config.yaml
model: "CTC audio transcriber"
dataset: "short read English sentences (LibriTTS-R)"
train_examples: 26041
gain_aug_db: 10
input: "waveform_16khz"
tokenizer: "char"
vocab_size: 32
arch: "jasper"
norm: "batchnorm"
activation: "gelu"
drop_path: 0.2
depths: [5, 5, 5]
kernel_size: 5
wave_channels: 128
wave_strides: [5, 4, 4, 2]
widths: [96, 144, 208]
init: "lecun_normal"
residual_init: "scaled_by_depth"
optimizer: "soap"
beta2: 0.99
lr: 0.0022
beta1: 0.95
shampoo_beta: 0.95
eps: 1e-08
precondition_frequency: 32
max_precond_dim: 1536
merge_dims: false
one_sided: false
adamw_lr_other_params: 0.00094
grad_clip: 1.0
ema_decay: 0.999
steps: 5700
batch_size: 256
epochs: 56.0
lr_schedule: "cosine"
final_lr_fraction: 0.05
warmup_steps: 280
weight_decay: 0.08
adamw_weight_decay_other_params: 0.05
Rows from block 8 of a small CTC audio transcriber, named by matrix and row number. Rows with one number belong to one channel. Each number is 200 + 40 x the weight over its row's rms, rounded and kept within 0 to 999. All counts start at 0.
After each channel's rows are labels from the 100 clips, of 14848, where the channel reaches its highest value: "loudest" is the band of the loudest frequency at the time of the peak. Only what is clearly more common there than usual is listed. The data: short read English sentences (LibriTTS-R). In brackets: how many of the 100, against the usual share in percent.
# convs0: first width-5 conv (model.blocks.8.convs.0.weight, 144x144x5, each kernel summed), inputs 0-143
# convs1: second width-5 conv (model.blocks.8.convs.1.weight, 144x144x5, transposed, each kernel summed), outputs 0-143

convs0.8,243,216,231,266,231,213,224,180,277,213,242,148,220,209,157,197,239,168,153,257,202,234,234,194,219,177,176,142,164,245,163,173,197,170,99,207,213,213,179,202,202,177,218,250,160,173,132,75,206,212,146,186,184,194,211,205,219,206,186,175,137,270,232,156,219,154,135,161,150,107,254,211,223,219,230,198,212,171,255,200,239,236,169,151,169,224,259,172,195,171,172,239,246,172,339,235,222,181,174,243,156,163,191,176,199,200,278,198,149,138,209,158,225,146,153,223,164,187,223,236,176,210,222,224,222,224,134,186,245,182,165,133,179,171,264,162,262,156,214,149,229,255,181,187
convs1.8,236,192,219,146,202,210,249,214,139,161,185,216,217,177,223,262,178,197,183,175,167,169,153,240,201,156,209,184,155,206,160,240,223,204,215,165,207,178,243,126,310,243,136,200,223,208,212,157,185,132,244,190,231,182,154,162,158,209,266,178,206,200,188,222,127,238,276,213,267,220,211,144,233,159,252,272,151,263,158,154,155,117,259,196,164,223,168,171,175,236,163,258,122,111,188,213,219,251,185,154,210,226,284,213,246,221,167,200,182,137,151,178,228,208,281,160,189,197,190,159,178,212,285,182,197,170,219,192,186,268,254,222,207,220,220,220,143,239,264,265,189,177,241,208
loudest: 4000 to 8000 Hz (25 vs 4.7)

convs0.75,211,234,250,253,179,282,221,195,230,205,179,161,160,195,221,250,191,267,159,227,177,230,149,247,166,227,203,142,184,173,81,179,117,189,182,233,154,135,207,239,211,241,213,216,186,231,254,290,241,218,180,172,242,145,246,249,172,191,279,228,247,212,173,138,160,214,171,150,198,190,248,206,196,214,274,166,255,192,197,188,167,180,204,169,223,238,301,230,227,159,234,276,246,251,148,181,251,148,181,210,226,286,218,201,189,90,190,123,184,209,222,144,273,149,224,220,186,199,230,263,196,202,199,177,177,210,174,177,252,211,224,211,145,232,192,170,197,203,223,216,199,256,194,168
convs1.75,256,206,260,180,239,201,200,256,141,157,181,223,182,209,240,157,187,166,186,256,207,197,236,213,214,203,241,217,231,203,247,188,208,155,230,179,271,112,247,241,169,167,198,246,182,290,148,156,193,218,208,140,218,250,159,144,210,226,230,176,174,200,207,230,179,223,145,185,170,209,180,198,205,119,110,224,208,198,231,185,121,165,140,276,188,193,162,168,226,168,184,237,185,235,213,233,192,254,126,221,141,201,162,196,100,139,159,175,189,157,183,263,157,164,270,179,177,147,168,172,240,117,206,202,199,203,192,88,225,149,212,241,233,185,285,220,214,239,233,176,220,241,148,253
loudest: 250 to 500 Hz (34 vs 12.2)

convs0.123,260,249,288,207,136,140,176,120,171,185,235,184,215,180,149,145,238,148,168,186,189,168,165,203,254,252,203,172,214,172,186,218,194,213,170,213,141,209,194,214,210,193,207,251,289,232,257,229,210,183,208,198,217,272,239,163,244,125,117,136,167,179,180,193,145,148,174,232,241,171,199,108,185,207,160,248,227,201,207,140,196,131,228,144,171,111,148,263,192,257,191,220,178,232,210,236,187,210,190,236,186,139,141,246,281,132,219,220,198,148,241,191,217,102,163,197,177,207,197,239,192,121,227,188,175,188,186,241,190,177,252,180,138,213,225,174,187,236,199,220,237,190,132,161
convs1.123,193,205,217,241,281,199,260,227,217,313,203,148,160,211,243,212,134,219,238,199,221,192,194,204,170,129,144,205,164,182,176,180,240,201,190,232,117,179,174,195,272,237,252,183,224,150,256,206,238,133,265,220,168,206,218,192,189,187,212,211,191,184,261,193,236,253,164,219,235,191,195,180,194,256,292,323,277,201,198,251,131,188,203,197,195,155,106,200,201,193,188,242,189,249,182,198,186,180,204,189,188,250,224,200,247,224,156,183,206,286,206,97,182,178,233,272,166,159,231,147,237,179,286,216,160,242,193,129,252,223,204,150,164,214,214,197,235,186,189,241,197,213,227,247
loudest: 250 to 500 Hz (30 vs 12.2)

convs0.101,189,185,234,196,199,316,226,165,171,170,188,146,251,234,108,239,185,219,245,215,172,252,283,209,108,298,178,193,268,205,209,238,181,209,110,220,211,239,273,197,173,195,171,235,187,167,130,149,172,205,239,205,147,145,138,178,231,253,275,162,189,226,171,228,167,196,137,190,243,144,182,174,150,234,187,157,219,225,194,257,208,185,183,229,244,146,193,164,219,236,207,257,226,143,152,183,182,268,258,209,230,230,185,102,141,162,203,202,215,201,186,240,199,236,189,216,168,167,184,224,225,163,177,148,209,285,144,158,185,245,231,164,164,264,184,224,209,175,200,240,218,203,223,216
convs1.101,208,201,133,223,216,154,260,149,188,196,150,197,175,192,164,142,236,212,228,166,184,196,233,149,217,193,233,193,194,190,196,145,176,195,248,195,247,162,183,232,133,198,203,178,233,240,183,222,235,243,168,228,234,126,130,199,137,238,223,234,160,205,235,158,169,162,237,221,165,183,176,224,157,176,205,262,197,204,153,279,159,225,211,186,170,195,197,213,159,205,256,141,160,194,185,256,206,86,227,198,147,128,174,150,231,167,180,223,208,176,141,119,161,118,175,226,191,284,230,189,115,224,191,174,197,151,181,277,145,173,174,252,178,119,255,181,122,205,148,192,123,183,158,127
loudest: 500 to 1000 Hz (27 vs 5.9)

convs0.93,246,261,217,265,150,212,182,189,140,189,255,199,280,110,185,184,229,173,239,234,187,138,202,266,232,158,216,212,195,170,202,229,196,171,215,183,235,182,108,257,212,161,181,193,186,216,206,226,235,185,216,187,194,165,254,200,212,227,215,164,224,200,183,199,230,239,224,204,239,172,239,208,246,249,202,198,135,231,173,230,211,176,236,156,164,278,254,205,120,181,189,177,323,142,237,176,202,179,170,250,218,174,180,241,300,182,247,66,125,156,202,239,238,173,175,202,156,155,232,220,169,207,175,164,186,154,232,187,156,189,128,107,166,202,229,132,185,158,159,175,178,172,176,181
convs1.93,206,225,216,261,147,129,162,232,221,201,161,217,160,145,205,197,206,124,187,250,173,250,259,203,184,143,218,183,287,297,177,202,191,200,184,275,163,229,236,211,230,140,200,175,156,203,109,199,212,136,216,173,206,176,252,168,216,183,243,228,153,183,190,170,121,149,205,178,225,260,186,222,161,219,148,211,193,225,199,265,153,162,205,149,287,208,191,230,231,136,265,207,198,227,247,207,286,214,211,208,202,235,221,186,175,199,135,260,217,227,158,194,141,206,207,197,235,286,229,248,247,255,184,208,164,141,190,219,172,118,201,161,252,203,156,198,103,169,167,143,171,197,176,147
loudest: 250 to 500 Hz (32 vs 12.2)

convs0.77,175,130,228,255,202,110,229,147,259,205,103,159,180,191,267,188,212,177,250,215,188,202,197,203,147,164,298,140,174,175,170,195,176,261,172,176,218,232,150,237,212,233,209,231,162,257,174,243,293,200,163,178,246,183,188,248,207,161,203,224,195,212,169,166,192,159,219,249,159,174,221,221,195,179,132,206,257,207,222,150,213,149,178,122,145,198,229,209,97,245,116,222,192,164,267,209,198,169,217,205,225,172,176,197,247,169,149,151,167,147,183,203,178,219,183,113,227,193,185,181,218,184,184,232,215,236,244,257,214,220,172,214,129,204,244,187,248,217,220,165,176,323,199,134
convs1.77,184,280,191,111,234,241,199,239,241,232,198,236,258,197,174,213,200,303,204,171,213,176,196,143,173,271,142,248,158,163,120,240,253,158,212,155,168,132,260,214,248,215,223,240,233,303,229,227,190,236,171,185,187,261,189,187,249,228,253,223,205,215,236,192,193,294,238,182,200,227,119,165,194,204,152,118,216,224,184,211,234,180,170,189,225,241,186,194,224,215,269,188,279,174,185,157,182,193,193,193,182,252,199,127,248,251,204,224,229,182,189,219,246,183,245,208,163,199,172,203,239,232,202,138,204,215,284,82,252,212,158,151,226,198,205,224,240,167,252,203,211,163,181,230
loudest: 2000 to 4000 Hz (68 vs 2.2)

convs0.62,182,152,156,261,193,231,305,166,242,245,158,205,178,216,163,216,197,154,237,230,213,216,145,252,202,100,179,175,124,228,201,217,208,196,181,172,200,208,172,229,218,183,182,162,171,207,177,308,203,211,156,171,202,150,177,216,232,155,188,166,202,173,168,209,210,212,187,141,214,245,142,183,178,186,170,288,229,181,220,195,199,228,196,225,153,217,216,198,268,259,258,196,140,209,215,306,159,208,239,231,201,161,154,168,257,225,188,157,132,204,200,157,233,261,126,178,262,187,231,249,140,201,154,244,211,278,151,180,292,204,232,165,214,162,246,103,247,236,212,177,237,152,164,222
convs1.62,160,298,251,219,193,152,153,188,189,176,188,164,262,145,226,171,141,233,159,270,125,215,220,284,206,256,140,151,128,237,182,189,157,249,203,183,204,171,199,134,244,177,252,154,253,187,211,153,169,134,179,169,220,198,252,246,251,152,158,169,159,167,183,175,197,229,129,208,245,154,212,190,174,226,194,155,151,169,198,212,239,237,265,193,165,223,179,167,166,219,142,206,159,216,217,147,254,278,243,225,182,252,261,217,168,175,179,202,215,115,231,163,157,247,190,264,164,237,200,92,191,166,205,143,204,196,225,262,191,191,153,210,210,195,156,220,190,244,139,211,163,218,235,161
loudest: 2000 to 4000 Hz (43 vs 2.2)

convs0.133,219,219,214,140,141,171,137,211,163,189,254,291,205,167,195,246,195,189,185,293,217,137,180,202,218,214,166,172,145,153,272,177,167,199,118,180,178,198,240,235,234,209,236,172,219,167,236,185,193,155,230,98,190,140,204,233,237,151,187,229,170,193,197,172,199,199,164,219,203,220,196,202,256,330,232,204,191,178,198,233,104,178,165,207,228,168,176,172,225,193,289,218,160,209,161,171,202,206,251,144,169,168,161,171,188,208,147,151,189,209,268,181,182,197,204,268,283,131,187,249,212,257,176,184,218,259,257,114,204,149,177,196,179,205,213,224,161,210,165,245,201,281,198,127
convs1.133,156,234,184,239,174,195,206,191,203,267,217,212,253,186,209,130,162,248,284,188,188,113,239,201,162,198,179,209,209,186,168,241,201,185,195,221,152,180,242,193,163,217,245,229,135,209,182,226,259,239,196,198,257,219,206,174,216,282,187,169,254,167,215,157,181,99,212,209,225,177,214,189,205,144,190,163,175,254,195,139,262,127,238,206,168,177,163,191,180,245,116,237,169,322,205,181,262,176,224,257,169,194,255,196,266,268,165,239,264,245,198,269,184,161,140,209,190,232,169,154,212,159,227,238,190,165,109,223,218,253,223,212,210,233,186,218,191,292,218,150,220,211,198,283
loudest: 250 to 500 Hz (63 vs 12.2)

convs0.32,237,180,239,151,165,211,218,276,129,224,273,189,178,229,225,144,214,224,154,190,182,189,181,233,271,185,201,176,152,187,266,190,243,207,113,156,241,197,219,246,250,190,187,193,281,225,120,182,185,169,237,195,187,184,239,263,179,128,202,185,131,180,158,208,141,219,181,201,232,165,145,191,172,195,188,210,227,258,219,221,323,138,217,265,137,143,159,200,289,180,219,177,176,169,215,215,252,203,221,261,213,130,231,238,240,184,208,206,162,167,182,190,229,184,188,196,211,157,150,265,155,191,192,208,218,154,229,168,254,175,226,81,175,231,218,183,216,215,184,147,99,195,219,190
convs1.32,214,226,236,137,197,201,137,261,252,198,192,163,223,160,208,234,207,289,205,200,211,194,137,141,229,151,116,194,212,203,199,216,160,197,163,226,112,229,158,220,231,204,149,253,236,236,150,256,261,230,225,264,153,222,242,220,158,179,200,141,212,172,227,199,215,191,174,252,204,226,218,163,118,230,200,202,146,149,240,229,174,214,159,122,232,163,176,118,168,232,202,249,210,198,146,197,184,192,254,171,205,236,189,214,136,175,241,156,215,186,142,211,145,165,264,154,148,198,125,108,247,184,216,171,304,175,208,194,186,177,205,174,289,148,211,218,244,208,153,251,220,165,192,143
loudest: 500 to 1000 Hz (45 vs 5.9)

convs0.65,215,193,210,220,162,253,261,154,222,169,223,223,271,205,304,198,144,156,137,235,166,206,190,159,253,183,156,155,212,216,193,195,202,270,177,228,230,172,208,185,262,155,171,265,126,290,227,241,151,236,161,255,207,224,220,223,205,180,204,284,188,196,207,141,167,133,245,260,221,145,212,176,187,181,228,197,230,184,229,212,272,217,195,230,254,189,261,160,250,202,160,195,192,241,119,206,190,206,217,200,213,200,130,132,253,207,257,189,214,174,246,154,170,209,179,174,243,165,212,259,152,144,205,219,156,217,145,282,189,136,149,131,183,239,274,212,202,132,197,236,269,183,203,220
convs1.65,233,209,188,227,197,162,236,142,217,191,159,173,192,172,148,303,244,164,223,213,255,176,107,170,114,142,151,196,223,212,238,106,159,188,128,162,165,179,199,182,188,193,276,163,232,193,163,238,199,179,176,120,238,200,177,205,230,188,201,193,157,137,206,245,234,100,148,156,193,221,215,147,141,184,230,238,214,236,161,157,118,218,202,194,262,180,197,189,146,198,227,149,228,142,251,185,223,269,188,177,180,194,242,164,170,214,182,262,263,209,181,183,170,215,218,204,134,164,290,118,249,221,239,252,216,141,225,197,238,238,218,163,158,244,197,206,149,198,216,165,160,247,199,214
loudest: 2000 to 4000 Hz (33 vs 2.2); 4000 to 8000 Hz (26 vs 4.7)

convs0.94,157,198,208,165,188,116,243,198,214,162,287,165,182,116,258,195,148,194,213,206,174,148,182,263,170,174,155,167,137,139,111,234,241,95,182,198,243,236,231,185,209,187,188,243,145,165,206,243,137,179,177,166,233,163,192,299,284,201,188,252,214,190,239,189,192,228,171,233,216,188,186,241,217,214,173,214,201,235,226,159,241,223,221,173,205,178,191,160,261,131,197,193,256,226,170,213,195,228,152,190,142,159,265,178,285,201,232,146,144,183,230,161,132,124,145,194,225,149,169,189,217,138,202,211,158,161,191,162,196,144,212,201,169,181,236,142,241,195,257,179,270,237,184,159
convs1.94,260,217,309,214,193,246,225,202,214,238,240,187,245,220,184,175,251,199,202,182,227,215,227,206,187,220,203,170,241,191,167,237,203,253,215,155,246,135,205,246,263,186,276,205,214,205,157,240,102,194,291,216,191,236,173,257,211,131,217,226,227,223,147,279,222,284,190,155,162,176,120,140,159,174,189,158,195,255,263,220,275,213,214,191,155,250,210,223,189,131,159,187,195,146,223,232,223,173,223,166,271,297,175,162,176,205,176,215,271,279,146,176,254,148,207,191,167,217,203,198,208,234,207,224,210,144,202,234,151,209,227,190,186,244,196,261,177,163,150,273,165,181,158,182
loudest: 500 to 1000 Hz (38 vs 5.9); 250 to 500 Hz (35 vs 12.2)

convs0.34,190,224,170,217,217,134,131,221,213,109,178,113,179,148,255,203,190,201,235,221,197,168,262,225,184,153,191,224,219,183,165,236,238,207,144,143,172,227,187,199,191,231,172,269,224,209,189,267,211,146,191,219,237,218,226,199,240,138,178,193,210,198,203,184,136,176,146,220,253,187,254,175,236,196,307,240,208,245,197,206,166,293,211,219,158,216,180,193,204,222,185,175,145,157,200,217,208,154,178,180,203,154,195,195,190,181,182,142,191,164,257,175,177,179,110,243,160,233,92,199,177,273,215,170,207,116,226,213,167,173,186,185,215,131,147,191,178,239,145,101,141,219,216,81
convs1.34,190,116,192,245,213,250,170,181,212,220,147,172,215,153,221,207,199,153,151,149,206,215,143,194,227,151,225,220,175,189,254,225,169,174,221,185,208,231,159,174,145,178,190,158,202,170,181,160,236,195,222,239,203,214,150,201,179,216,98,209,206,180,226,178,206,216,168,147,202,184,217,175,190,204,191,233,179,182,195,187,132,206,181,179,74,157,205,254,234,153,155,252,279,178,113,186,160,169,149,240,240,199,215,186,202,189,190,128,134,109,228,200,233,218,103,232,182,198,204,167,94,154,170,215,138,190,227,257,289,175,190,193,209,156,243,174,204,222,189,61,164,162,179,153
loudest: 4000 to 8000 Hz (53 vs 4.7)

convs0.50,223,130,131,131,227,294,212,198,209,242,153,175,292,165,230,219,231,234,101,170,251,195,201,275,175,217,184,153,220,218,202,152,220,214,155,219,188,179,256,213,128,159,197,273,187,241,147,157,227,206,232,144,158,169,192,193,210,188,158,198,222,220,185,204,202,191,201,222,233,222,300,176,199,219,282,245,219,178,149,226,191,216,207,150,231,237,159,155,102,161,139,231,151,222,249,289,148,192,123,198,255,115,171,139,191,225,205,227,150,236,188,202,202,190,167,273,221,214,185,154,188,194,238,187,164,210,186,194,148,192,216,219,148,220,186,197,190,242,283,195,201,200,270,185
convs1.50,192,158,225,245,246,131,228,149,208,198,204,165,169,208,100,200,170,219,215,203,163,178,184,184,123,172,193,204,219,157,155,238,135,227,146,187,220,163,194,189,158,252,198,139,250,250,204,208,167,218,209,276,195,209,172,177,107,176,200,152,215,211,118,198,166,159,123,216,213,110,167,192,214,162,124,221,124,155,216,205,197,182,154,152,129,194,213,217,187,248,201,202,198,203,194,218,122,209,188,215,182,227,169,185,171,152,105,202,202,204,249,134,143,162,184,124,186,149,149,271,202,162,231,237,210,96,238,199,288,140,156,178,204,184,224,170,160,133,172,199,205,171,199,178
loudest: 500 to 1000 Hz (26 vs 5.9)

convs0.0,284,256,137,179,121,189,151,212,127,185,178,181,192,231,242,261,186,129,168,176,211,169,175,202,233,225,253,193,196,169,190,219,246,186,223,205,215,237,257,111,212,164,208,186,163,214,179,238,218,190,218,179,239,136,151,243,217,187,165,193,164,260,212,120,234,173,164,184,207,245,170,109,178,227,112,191,130,163,267,180,208,182,177,240,168,236,204,213,230,217,125,81,242,125,198,181,122,196,169,208,198,141,123,211,242,186,240,211,258,183,223,217,215,171,205,175,215,176,267,135,227,183,155,168,251,214,198,109,245,268,230,228,163,183,177,178,198,186,180,241,205,177,186,185
convs1.0,286,249,156,212,205,182,170,204,149,221,109,227,173,153,212,248,104,179,154,148,227,212,204,146,108,153,226,255,176,154,190,197,213,138,236,223,220,258,220,150,224,191,234,149,247,175,179,164,258,234,196,166,162,274,192,187,212,207,112,189,202,218,182,149,177,199,194,294,176,167,167,193,197,174,126,181,159,210,192,162,167,247,135,178,206,184,220,142,215,161,174,130,183,209,235,148,205,255,180,134,154,215,190,232,165,190,191,237,163,252,211,161,158,148,250,172,267,198,184,134,174,168,244,211,259,256,236,181,250,180,176,204,261,249,160,198,199,204,235,172,224,98,204,202
loudest: 250 to 500 Hz (50 vs 12.2)

convs0.104,190,210,252,206,243,208,206,174,122,206,167,166,206,180,187,152,199,149,191,170,250,211,159,194,179,219,281,182,244,208,188,253,267,187,173,209,258,212,196,233,200,142,177,134,154,171,176,181,180,187,257,138,228,129,237,212,259,179,195,232,118,160,194,190,114,170,155,187,161,202,186,238,225,152,158,237,212,199,225,208,285,220,170,134,142,206,243,134,290,198,164,192,158,174,154,157,243,154,168,184,163,236,157,217,207,228,217,212,196,171,238,165,250,237,213,161,213,101,219,77,188,162,118,188,205,128,132,252,165,207,149,224,211,199,198,149,212,177,130,238,170,182,181,175
convs1.104,88,213,189,249,174,203,230,229,126,203,165,231,232,185,230,248,210,247,225,243,96,140,267,248,171,174,206,133,258,239,221,94,155,108,189,276,162,184,213,243,220,246,181,253,150,198,158,181,183,191,227,193,258,121,140,182,116,149,213,234,123,188,219,184,184,227,185,172,162,216,196,188,217,210,282,180,201,155,226,136,205,161,254,102,192,145,207,193,239,182,190,170,176,185,184,230,200,187,227,247,209,170,179,240,241,200,185,238,198,235,128,196,116,167,201,238,167,173,167,214,200,247,172,194,177,176,198,200,153,234,181,171,243,150,170,159,195,177,223,169,191,210,235,173
loudest: 250 to 500 Hz (53 vs 12.2)

convs0.102,290,222,242,200,157,207,258,275,225,203,202,161,233,186,162,177,211,195,181,273,243,227,155,219,205,166,175,218,220,175,209,182,177,116,174,210,220,174,231,234,167,192,134,219,169,118,172,182,228,273,219,236,196,189,179,233,282,154,249,231,224,239,202,204,208,171,125,307,172,217,175,255,165,242,158,219,236,170,152,172,221,204,156,169,217,188,157,158,201,172,235,183,163,194,217,186,199,243,180,259,209,196,169,240,164,172,243,169,174,247,175,145,211,87,229,262,171,187,165,197,155,205,222,171,299,272,140,176,260,150,210,146,185,180,164,176,187,144,158,287,217,265,162,150
convs1.102,148,204,136,107,193,217,231,170,202,193,193,177,218,166,102,208,176,238,200,181,209,204,209,254,135,198,244,166,182,234,189,227,121,198,184,201,165,272,133,240,124,253,229,318,177,254,182,216,197,217,217,210,231,231,221,175,208,240,196,105,191,180,208,168,271,141,87,156,195,215,263,165,244,150,212,199,211,176,187,212,224,145,203,128,185,180,223,139,225,201,236,221,197,215,214,207,215,256,280,141,197,170,138,156,228,214,217,255,169,221,209,223,225,254,160,194,194,239,211,209,155,201,197,180,134,166,211,285,192,228,172,204,247,132,155,283,204,209,191,225,167,197,250,153
loudest: 250 to 500 Hz (31 vs 12.2)

convs0.5,255,145,182,216,233,219,214,224,218,187,212,125,189,236,271,326,167,158,184,247,156,187,201,193,201,144,209,266,208,149,178,150,221,235,165,284,133,206,72,190,291,210,223,172,218,185,204,235,163,280,148,172,172,236,190,222,183,168,138,188,189,211,213,191,224,187,254,256,273,193,207,229,209,263,242,156,244,214,297,202,219,213,168,228,199,190,136,198,229,211,237,234,214,156,167,241,173,193,165,229,241,253,224,170,139,198,222,110,209,195,182,209,250,202,178,168,210,176,247,241,196,196,158,273,177,269,216,172,203,148,221,178,176,179,200,174,182,183,267,182,179,162,232,124
convs1.5,187,155,201,182,226,202,219,175,164,221,162,212,198,190,132,170,316,230,212,199,219,194,203,171,177,211,219,225,218,205,134,146,176,162,168,205,231,165,246,242,208,185,136,194,147,119,207,194,179,222,176,193,239,146,154,195,185,253,202,260,159,191,242,183,205,150,212,147,97,217,186,168,218,190,187,239,142,173,154,203,181,194,254,229,190,160,289,214,212,179,227,196,259,262,122,246,193,151,203,237,190,149,156,210,267,224,219,261,187,255,206,231,191,228,93,193,212,193,168,268,142,262,164,138,132,140,188,255,232,167,169,194,105,188,300,161,171,206,162,230,209,148,219,221
loudest: 250 to 500 Hz (44 vs 12.2)

convs0.28,154,184,162,143,119,196,248,311,149,219,214,135,162,187,257,238,264,148,104,212,178,194,184,218,179,247,181,208,173,175,184,255,260,178,218,105,215,217,264,164,191,165,152,182,214,135,270,255,173,241,238,209,140,187,293,157,249,218,161,227,278,186,129,185,193,228,165,222,159,190,125,216,158,243,214,222,148,298,229,241,177,189,204,193,223,241,217,144,209,226,237,201,172,206,207,218,219,184,246,181,119,211,207,145,156,224,209,167,232,233,237,185,205,224,189,199,234,192,121,250,205,225,192,197,181,179,241,162,178,209,207,192,203,154,211,140,145,189,132,188,237,245,191,227
convs1.28,247,203,121,194,277,194,175,120,188,137,224,153,178,179,205,235,244,244,189,93,250,221,233,215,187,193,92,149,178,232,230,184,252,224,186,230,168,167,171,171,163,194,210,198,176,170,221,227,233,304,130,168,215,209,180,231,146,265,148,244,216,173,210,161,239,128,226,244,127,183,158,221,185,186,310,229,242,173,272,126,239,183,198,187,235,164,272,192,207,234,187,168,217,214,183,178,155,198,141,192,266,214,164,203,215,219,159,227,112,199,225,185,188,203,190,191,236,196,200,183,216,119,161,199,234,205,188,272,162,142,214,268,204,230,206,260,202,177,205,248,183,203,151,189
loudest: 250 to 500 Hz (46 vs 12.2)

convs0.46,211,176,202,247,263,265,162,236,184,210,154,174,181,249,198,272,136,140,150,258,197,209,263,158,248,123,219,211,140,204,231,268,212,220,154,129,154,164,213,276,159,178,171,178,190,192,222,231,249,222,209,237,153,229,230,196,242,227,168,165,195,217,130,147,239,104,193,243,197,217,210,253,166,221,215,190,220,140,170,251,109,253,144,234,216,266,250,157,211,214,171,198,203,184,180,171,239,192,218,178,242,203,198,202,208,140,171,265,151,257,282,152,261,181,199,166,224,181,227,190,230,156,229,193,273,172,222,189,201,170,173,199,196,260,229,222,236,166,137,152,286,235,202,140
convs1.46,167,180,241,171,179,165,260,185,193,240,226,127,153,230,193,96,215,272,198,194,149,190,210,242,191,208,170,259,208,160,127,145,147,186,199,226,186,233,172,166,130,195,167,168,163,226,157,216,230,195,185,198,171,177,195,177,192,183,167,214,256,121,165,208,172,207,256,162,242,183,153,188,152,251,220,241,107,214,180,232,232,213,180,200,118,243,137,181,153,137,221,189,234,214,169,239,158,205,128,263,221,238,156,140,157,270,186,136,187,238,159,154,233,214,157,197,207,261,159,166,279,224,133,183,201,189,201,247,186,217,138,226,245,185,233,225,106,203,178,239,127,234,237,251
loudest: 250 to 500 Hz (53 vs 12.2)