config.toml
train_examples = 26041
activation = "gelu"
depths = [5, 5, 5]
wave_strides = [5, 4, 4, 2]
widths = [96, 144, 208]
residual_init = "scaled_by_depth"
lr = 0.0022
beta1 = 0.95
eps = 1e-08
precondition_frequency = 32
merge_dims = false
grad_clip = 1.0
steps = 5700
final_lr_fraction = 0.05
Rows from block 3 of a small CTC audio transcriber, named by matrix and row number. Rows with one number belong to one channel. Each number is 128 + 24 x the weight over its row's rms, rounded and kept within 0 to 255. All counts start at 0. Numbers have three digits each. After the name is the row's rms in percent of the matrix's.
After each channel's rows are labels from the 100 clips, of 14848, where the channel reaches its highest value: "top examples" is what is common among them; "loudest band" is the band of the loudest frequency at the time of the peak. Only what is clearly more common there than usual is listed. The data: short read English sentences (LibriTTS-R). In brackets: how many of the 100.
# convs0: first width-5 conv (model.blocks.3.convs.0.weight, 96x96x5, each kernel summed), inputs 0-95
# convs1: second width-5 conv (model.blocks.3.convs.1.weight, 96x96x5, transposed, each kernel summed), outputs 0-95

convs0.78 111:114125133119106072113121117116141106091117181115131157117121090126142120176117186128123110153111116127135173112102132149132111132152130070143101122118127089155147134105084141127177120129133152185092147138154120121144124116096134124121135129124126150102111136087124136137113133153063098170
convs1.78 107:098135154105138129168138140137154119113115125134082097142148155173120094112117154110148084116124105119146135139113138164135117191131112118097117104141113107143111160029088138137122134145162127131130139129104109137132120150117099149130111128094093138175113126157138146119168168114143110148
top examples: voice: male (91)
loudest band: 250 to 500 Hz (73)

convs0.70 100:126096129108078123151157129123097109137130125099142120159112161128190107124157164121148170120118112103163114112161110112115141101143077108151135146169154136119132117143171106091146115119148111164119116118093141126139114120110102146099122094094155105094142142127117108151100170164084124088
convs1.70 100:164132127129122166135164133145144140138090196142105147093135116143123132119121095168109126175177151142068134095122088171154118153143105099125146131132109201119128139161121142172145140113147131094160131102123153109110111140150120142135145118125117101131164146149114157150130112132135111108
top examples: voice: female (81)
loudest band: 4000 to 8000 Hz (52)

convs0.74 092:120102115111130149135132122102151155097088122143171092123126146129137071115142114143123130097093111130137112120102111080116127116158126102116100115071150123128187104131149095145113095120095146180114108122135148090126109082100110134086129116146150107114164164160105093098134149116122109126
convs1.74 107:140161147121146171153141151099104141126120127170118140158184137133107097122159138154144114096114141126126098125149138136095141161130136092128141151098144137146144122108154154119168098148133142099153173149140113210133155090108121097118143185120152129131176154095123142130128159126150117132
top examples: the word "to" (44)
loudest band: 250 to 500 Hz (35)

convs0.56 107:118105132086120121146128122100124155108110148123104163128102159148141151132172131096121141116088112109077139125160125113113165093123131125093155124125125082137155107109137091098128142097140172107161125121099130088098124121093094123125157137144217124125144168092143123106104141131143130134
convs1.56 103:125117129170124078148130144128111142064138112144124115181139129152156093127148100124136135161140157110170132137108097103127160135166173105154108122124098130148121144130092154139150105169147104169168131151106129143156129104132121133115167147126135092129135127163116158166135168134178108112
top examples: voice: female (85)
loudest band: 250 to 500 Hz (51)

convs0.52 116:135120107114086131127122122111146132132119152117152167147106105094091164140105105150109119125093128109131131113175126138123125136142144085176094099120139129135146141102106133090084140151134123187081136157127143102148141103071093172116137131095127171105117102096113102169130119137121128087
convs1.52 099:125137162149127113130152123129118096148132152125149150137154128143134108134097071140106126182091101149120145111124107119157121130107085182130142137102138118139084159133115188095156170134163113151107119128098123146101085132150124157148104122144186133091137126128141170159170136116146133121
top examples: voice: male (75)
loudest band: 250 to 500 Hz (53)

convs0.69 095:154111115124118081110122161085136114137107076157115114165105170113086140168136131113131121113109158125119106125145081128172130097123148120119143179135142144143097167147168092114120136134096123141185143144134117096104118114119156099151114125122120115132128134198130111130132110096149130090
convs1.69 082:123141123123123140181146136125100138066122174099136126090156107164157113131121080164139176132104098107141120117113136101083147153128113129133121101120071098105106122118101135128102143132146133196112080114133107112126122164119105128130125113105157119114110156103151124105116126170123098151
top examples: voice: female (90)
loudest band: 250 to 500 Hz (47); 500 to 1000 Hz (26)

convs0.50 087:132137151148109114110109103126126143119132135119152131096123142093143103109133133095106140121120131089120161133139096103127098096127099083090136140115157114148086127135177116109105116073081129117081124129084091109115137136146142162104141142149124076116109179142152089147091105135153103088
convs1.50 100:081123100083136128155129143112117094131133119160130123134113144129127090140148102166113192142131166114126166152134091129095127126143106126104136132167165110133136157106156105084178154108127099112179145138112116122109139136124124125155098119098136151107130171127104106184140112176113133104
top examples: voice: female (93)
loudest band: 250 to 500 Hz (30)

convs0.71 108:094158109081119172104128096144186135116135126133090122127099137136119115116134132130106144120122074132147164120111111102129126154099141093125106098148101113170110131094160128115126091111104133137109142127097106112115140101172189082126112147091145112125118180087120103148121142151112106148
convs1.71 104:104118143097159130111058136113111102125115147098121154132134089122131108125113066145121132138148125157092147147143149123138119113107158122083119108117162158118145166145124143160155133155140131143155145092109090077132144154104111145128110117103127130159088183145096126110178109137170126119
top examples: the word "was" (25)
loudest band: 1000 to 2000 Hz (35)

convs0.9 103:119091116094142165146135172131070095132153035114134104103110107138135108071133120131131155087098151152122118129111117111095124115123132110127129097141159158119126177106143128126142148112145176122127147110114126095107101146126142159117119111094156077144128103132125117130107125109150126141
convs1.9 108:146147169113125124117121092120155129138141176170130104129140152115121142105115161102127120112106152114110165100187149148180138113116133124113166136124127131106109111140167170176132117166146169142165118102125126130114094093169131154112142108159097148173127130160135142154146128141109175152
top examples: the word "was" (27)
loudest band: 250 to 500 Hz (53)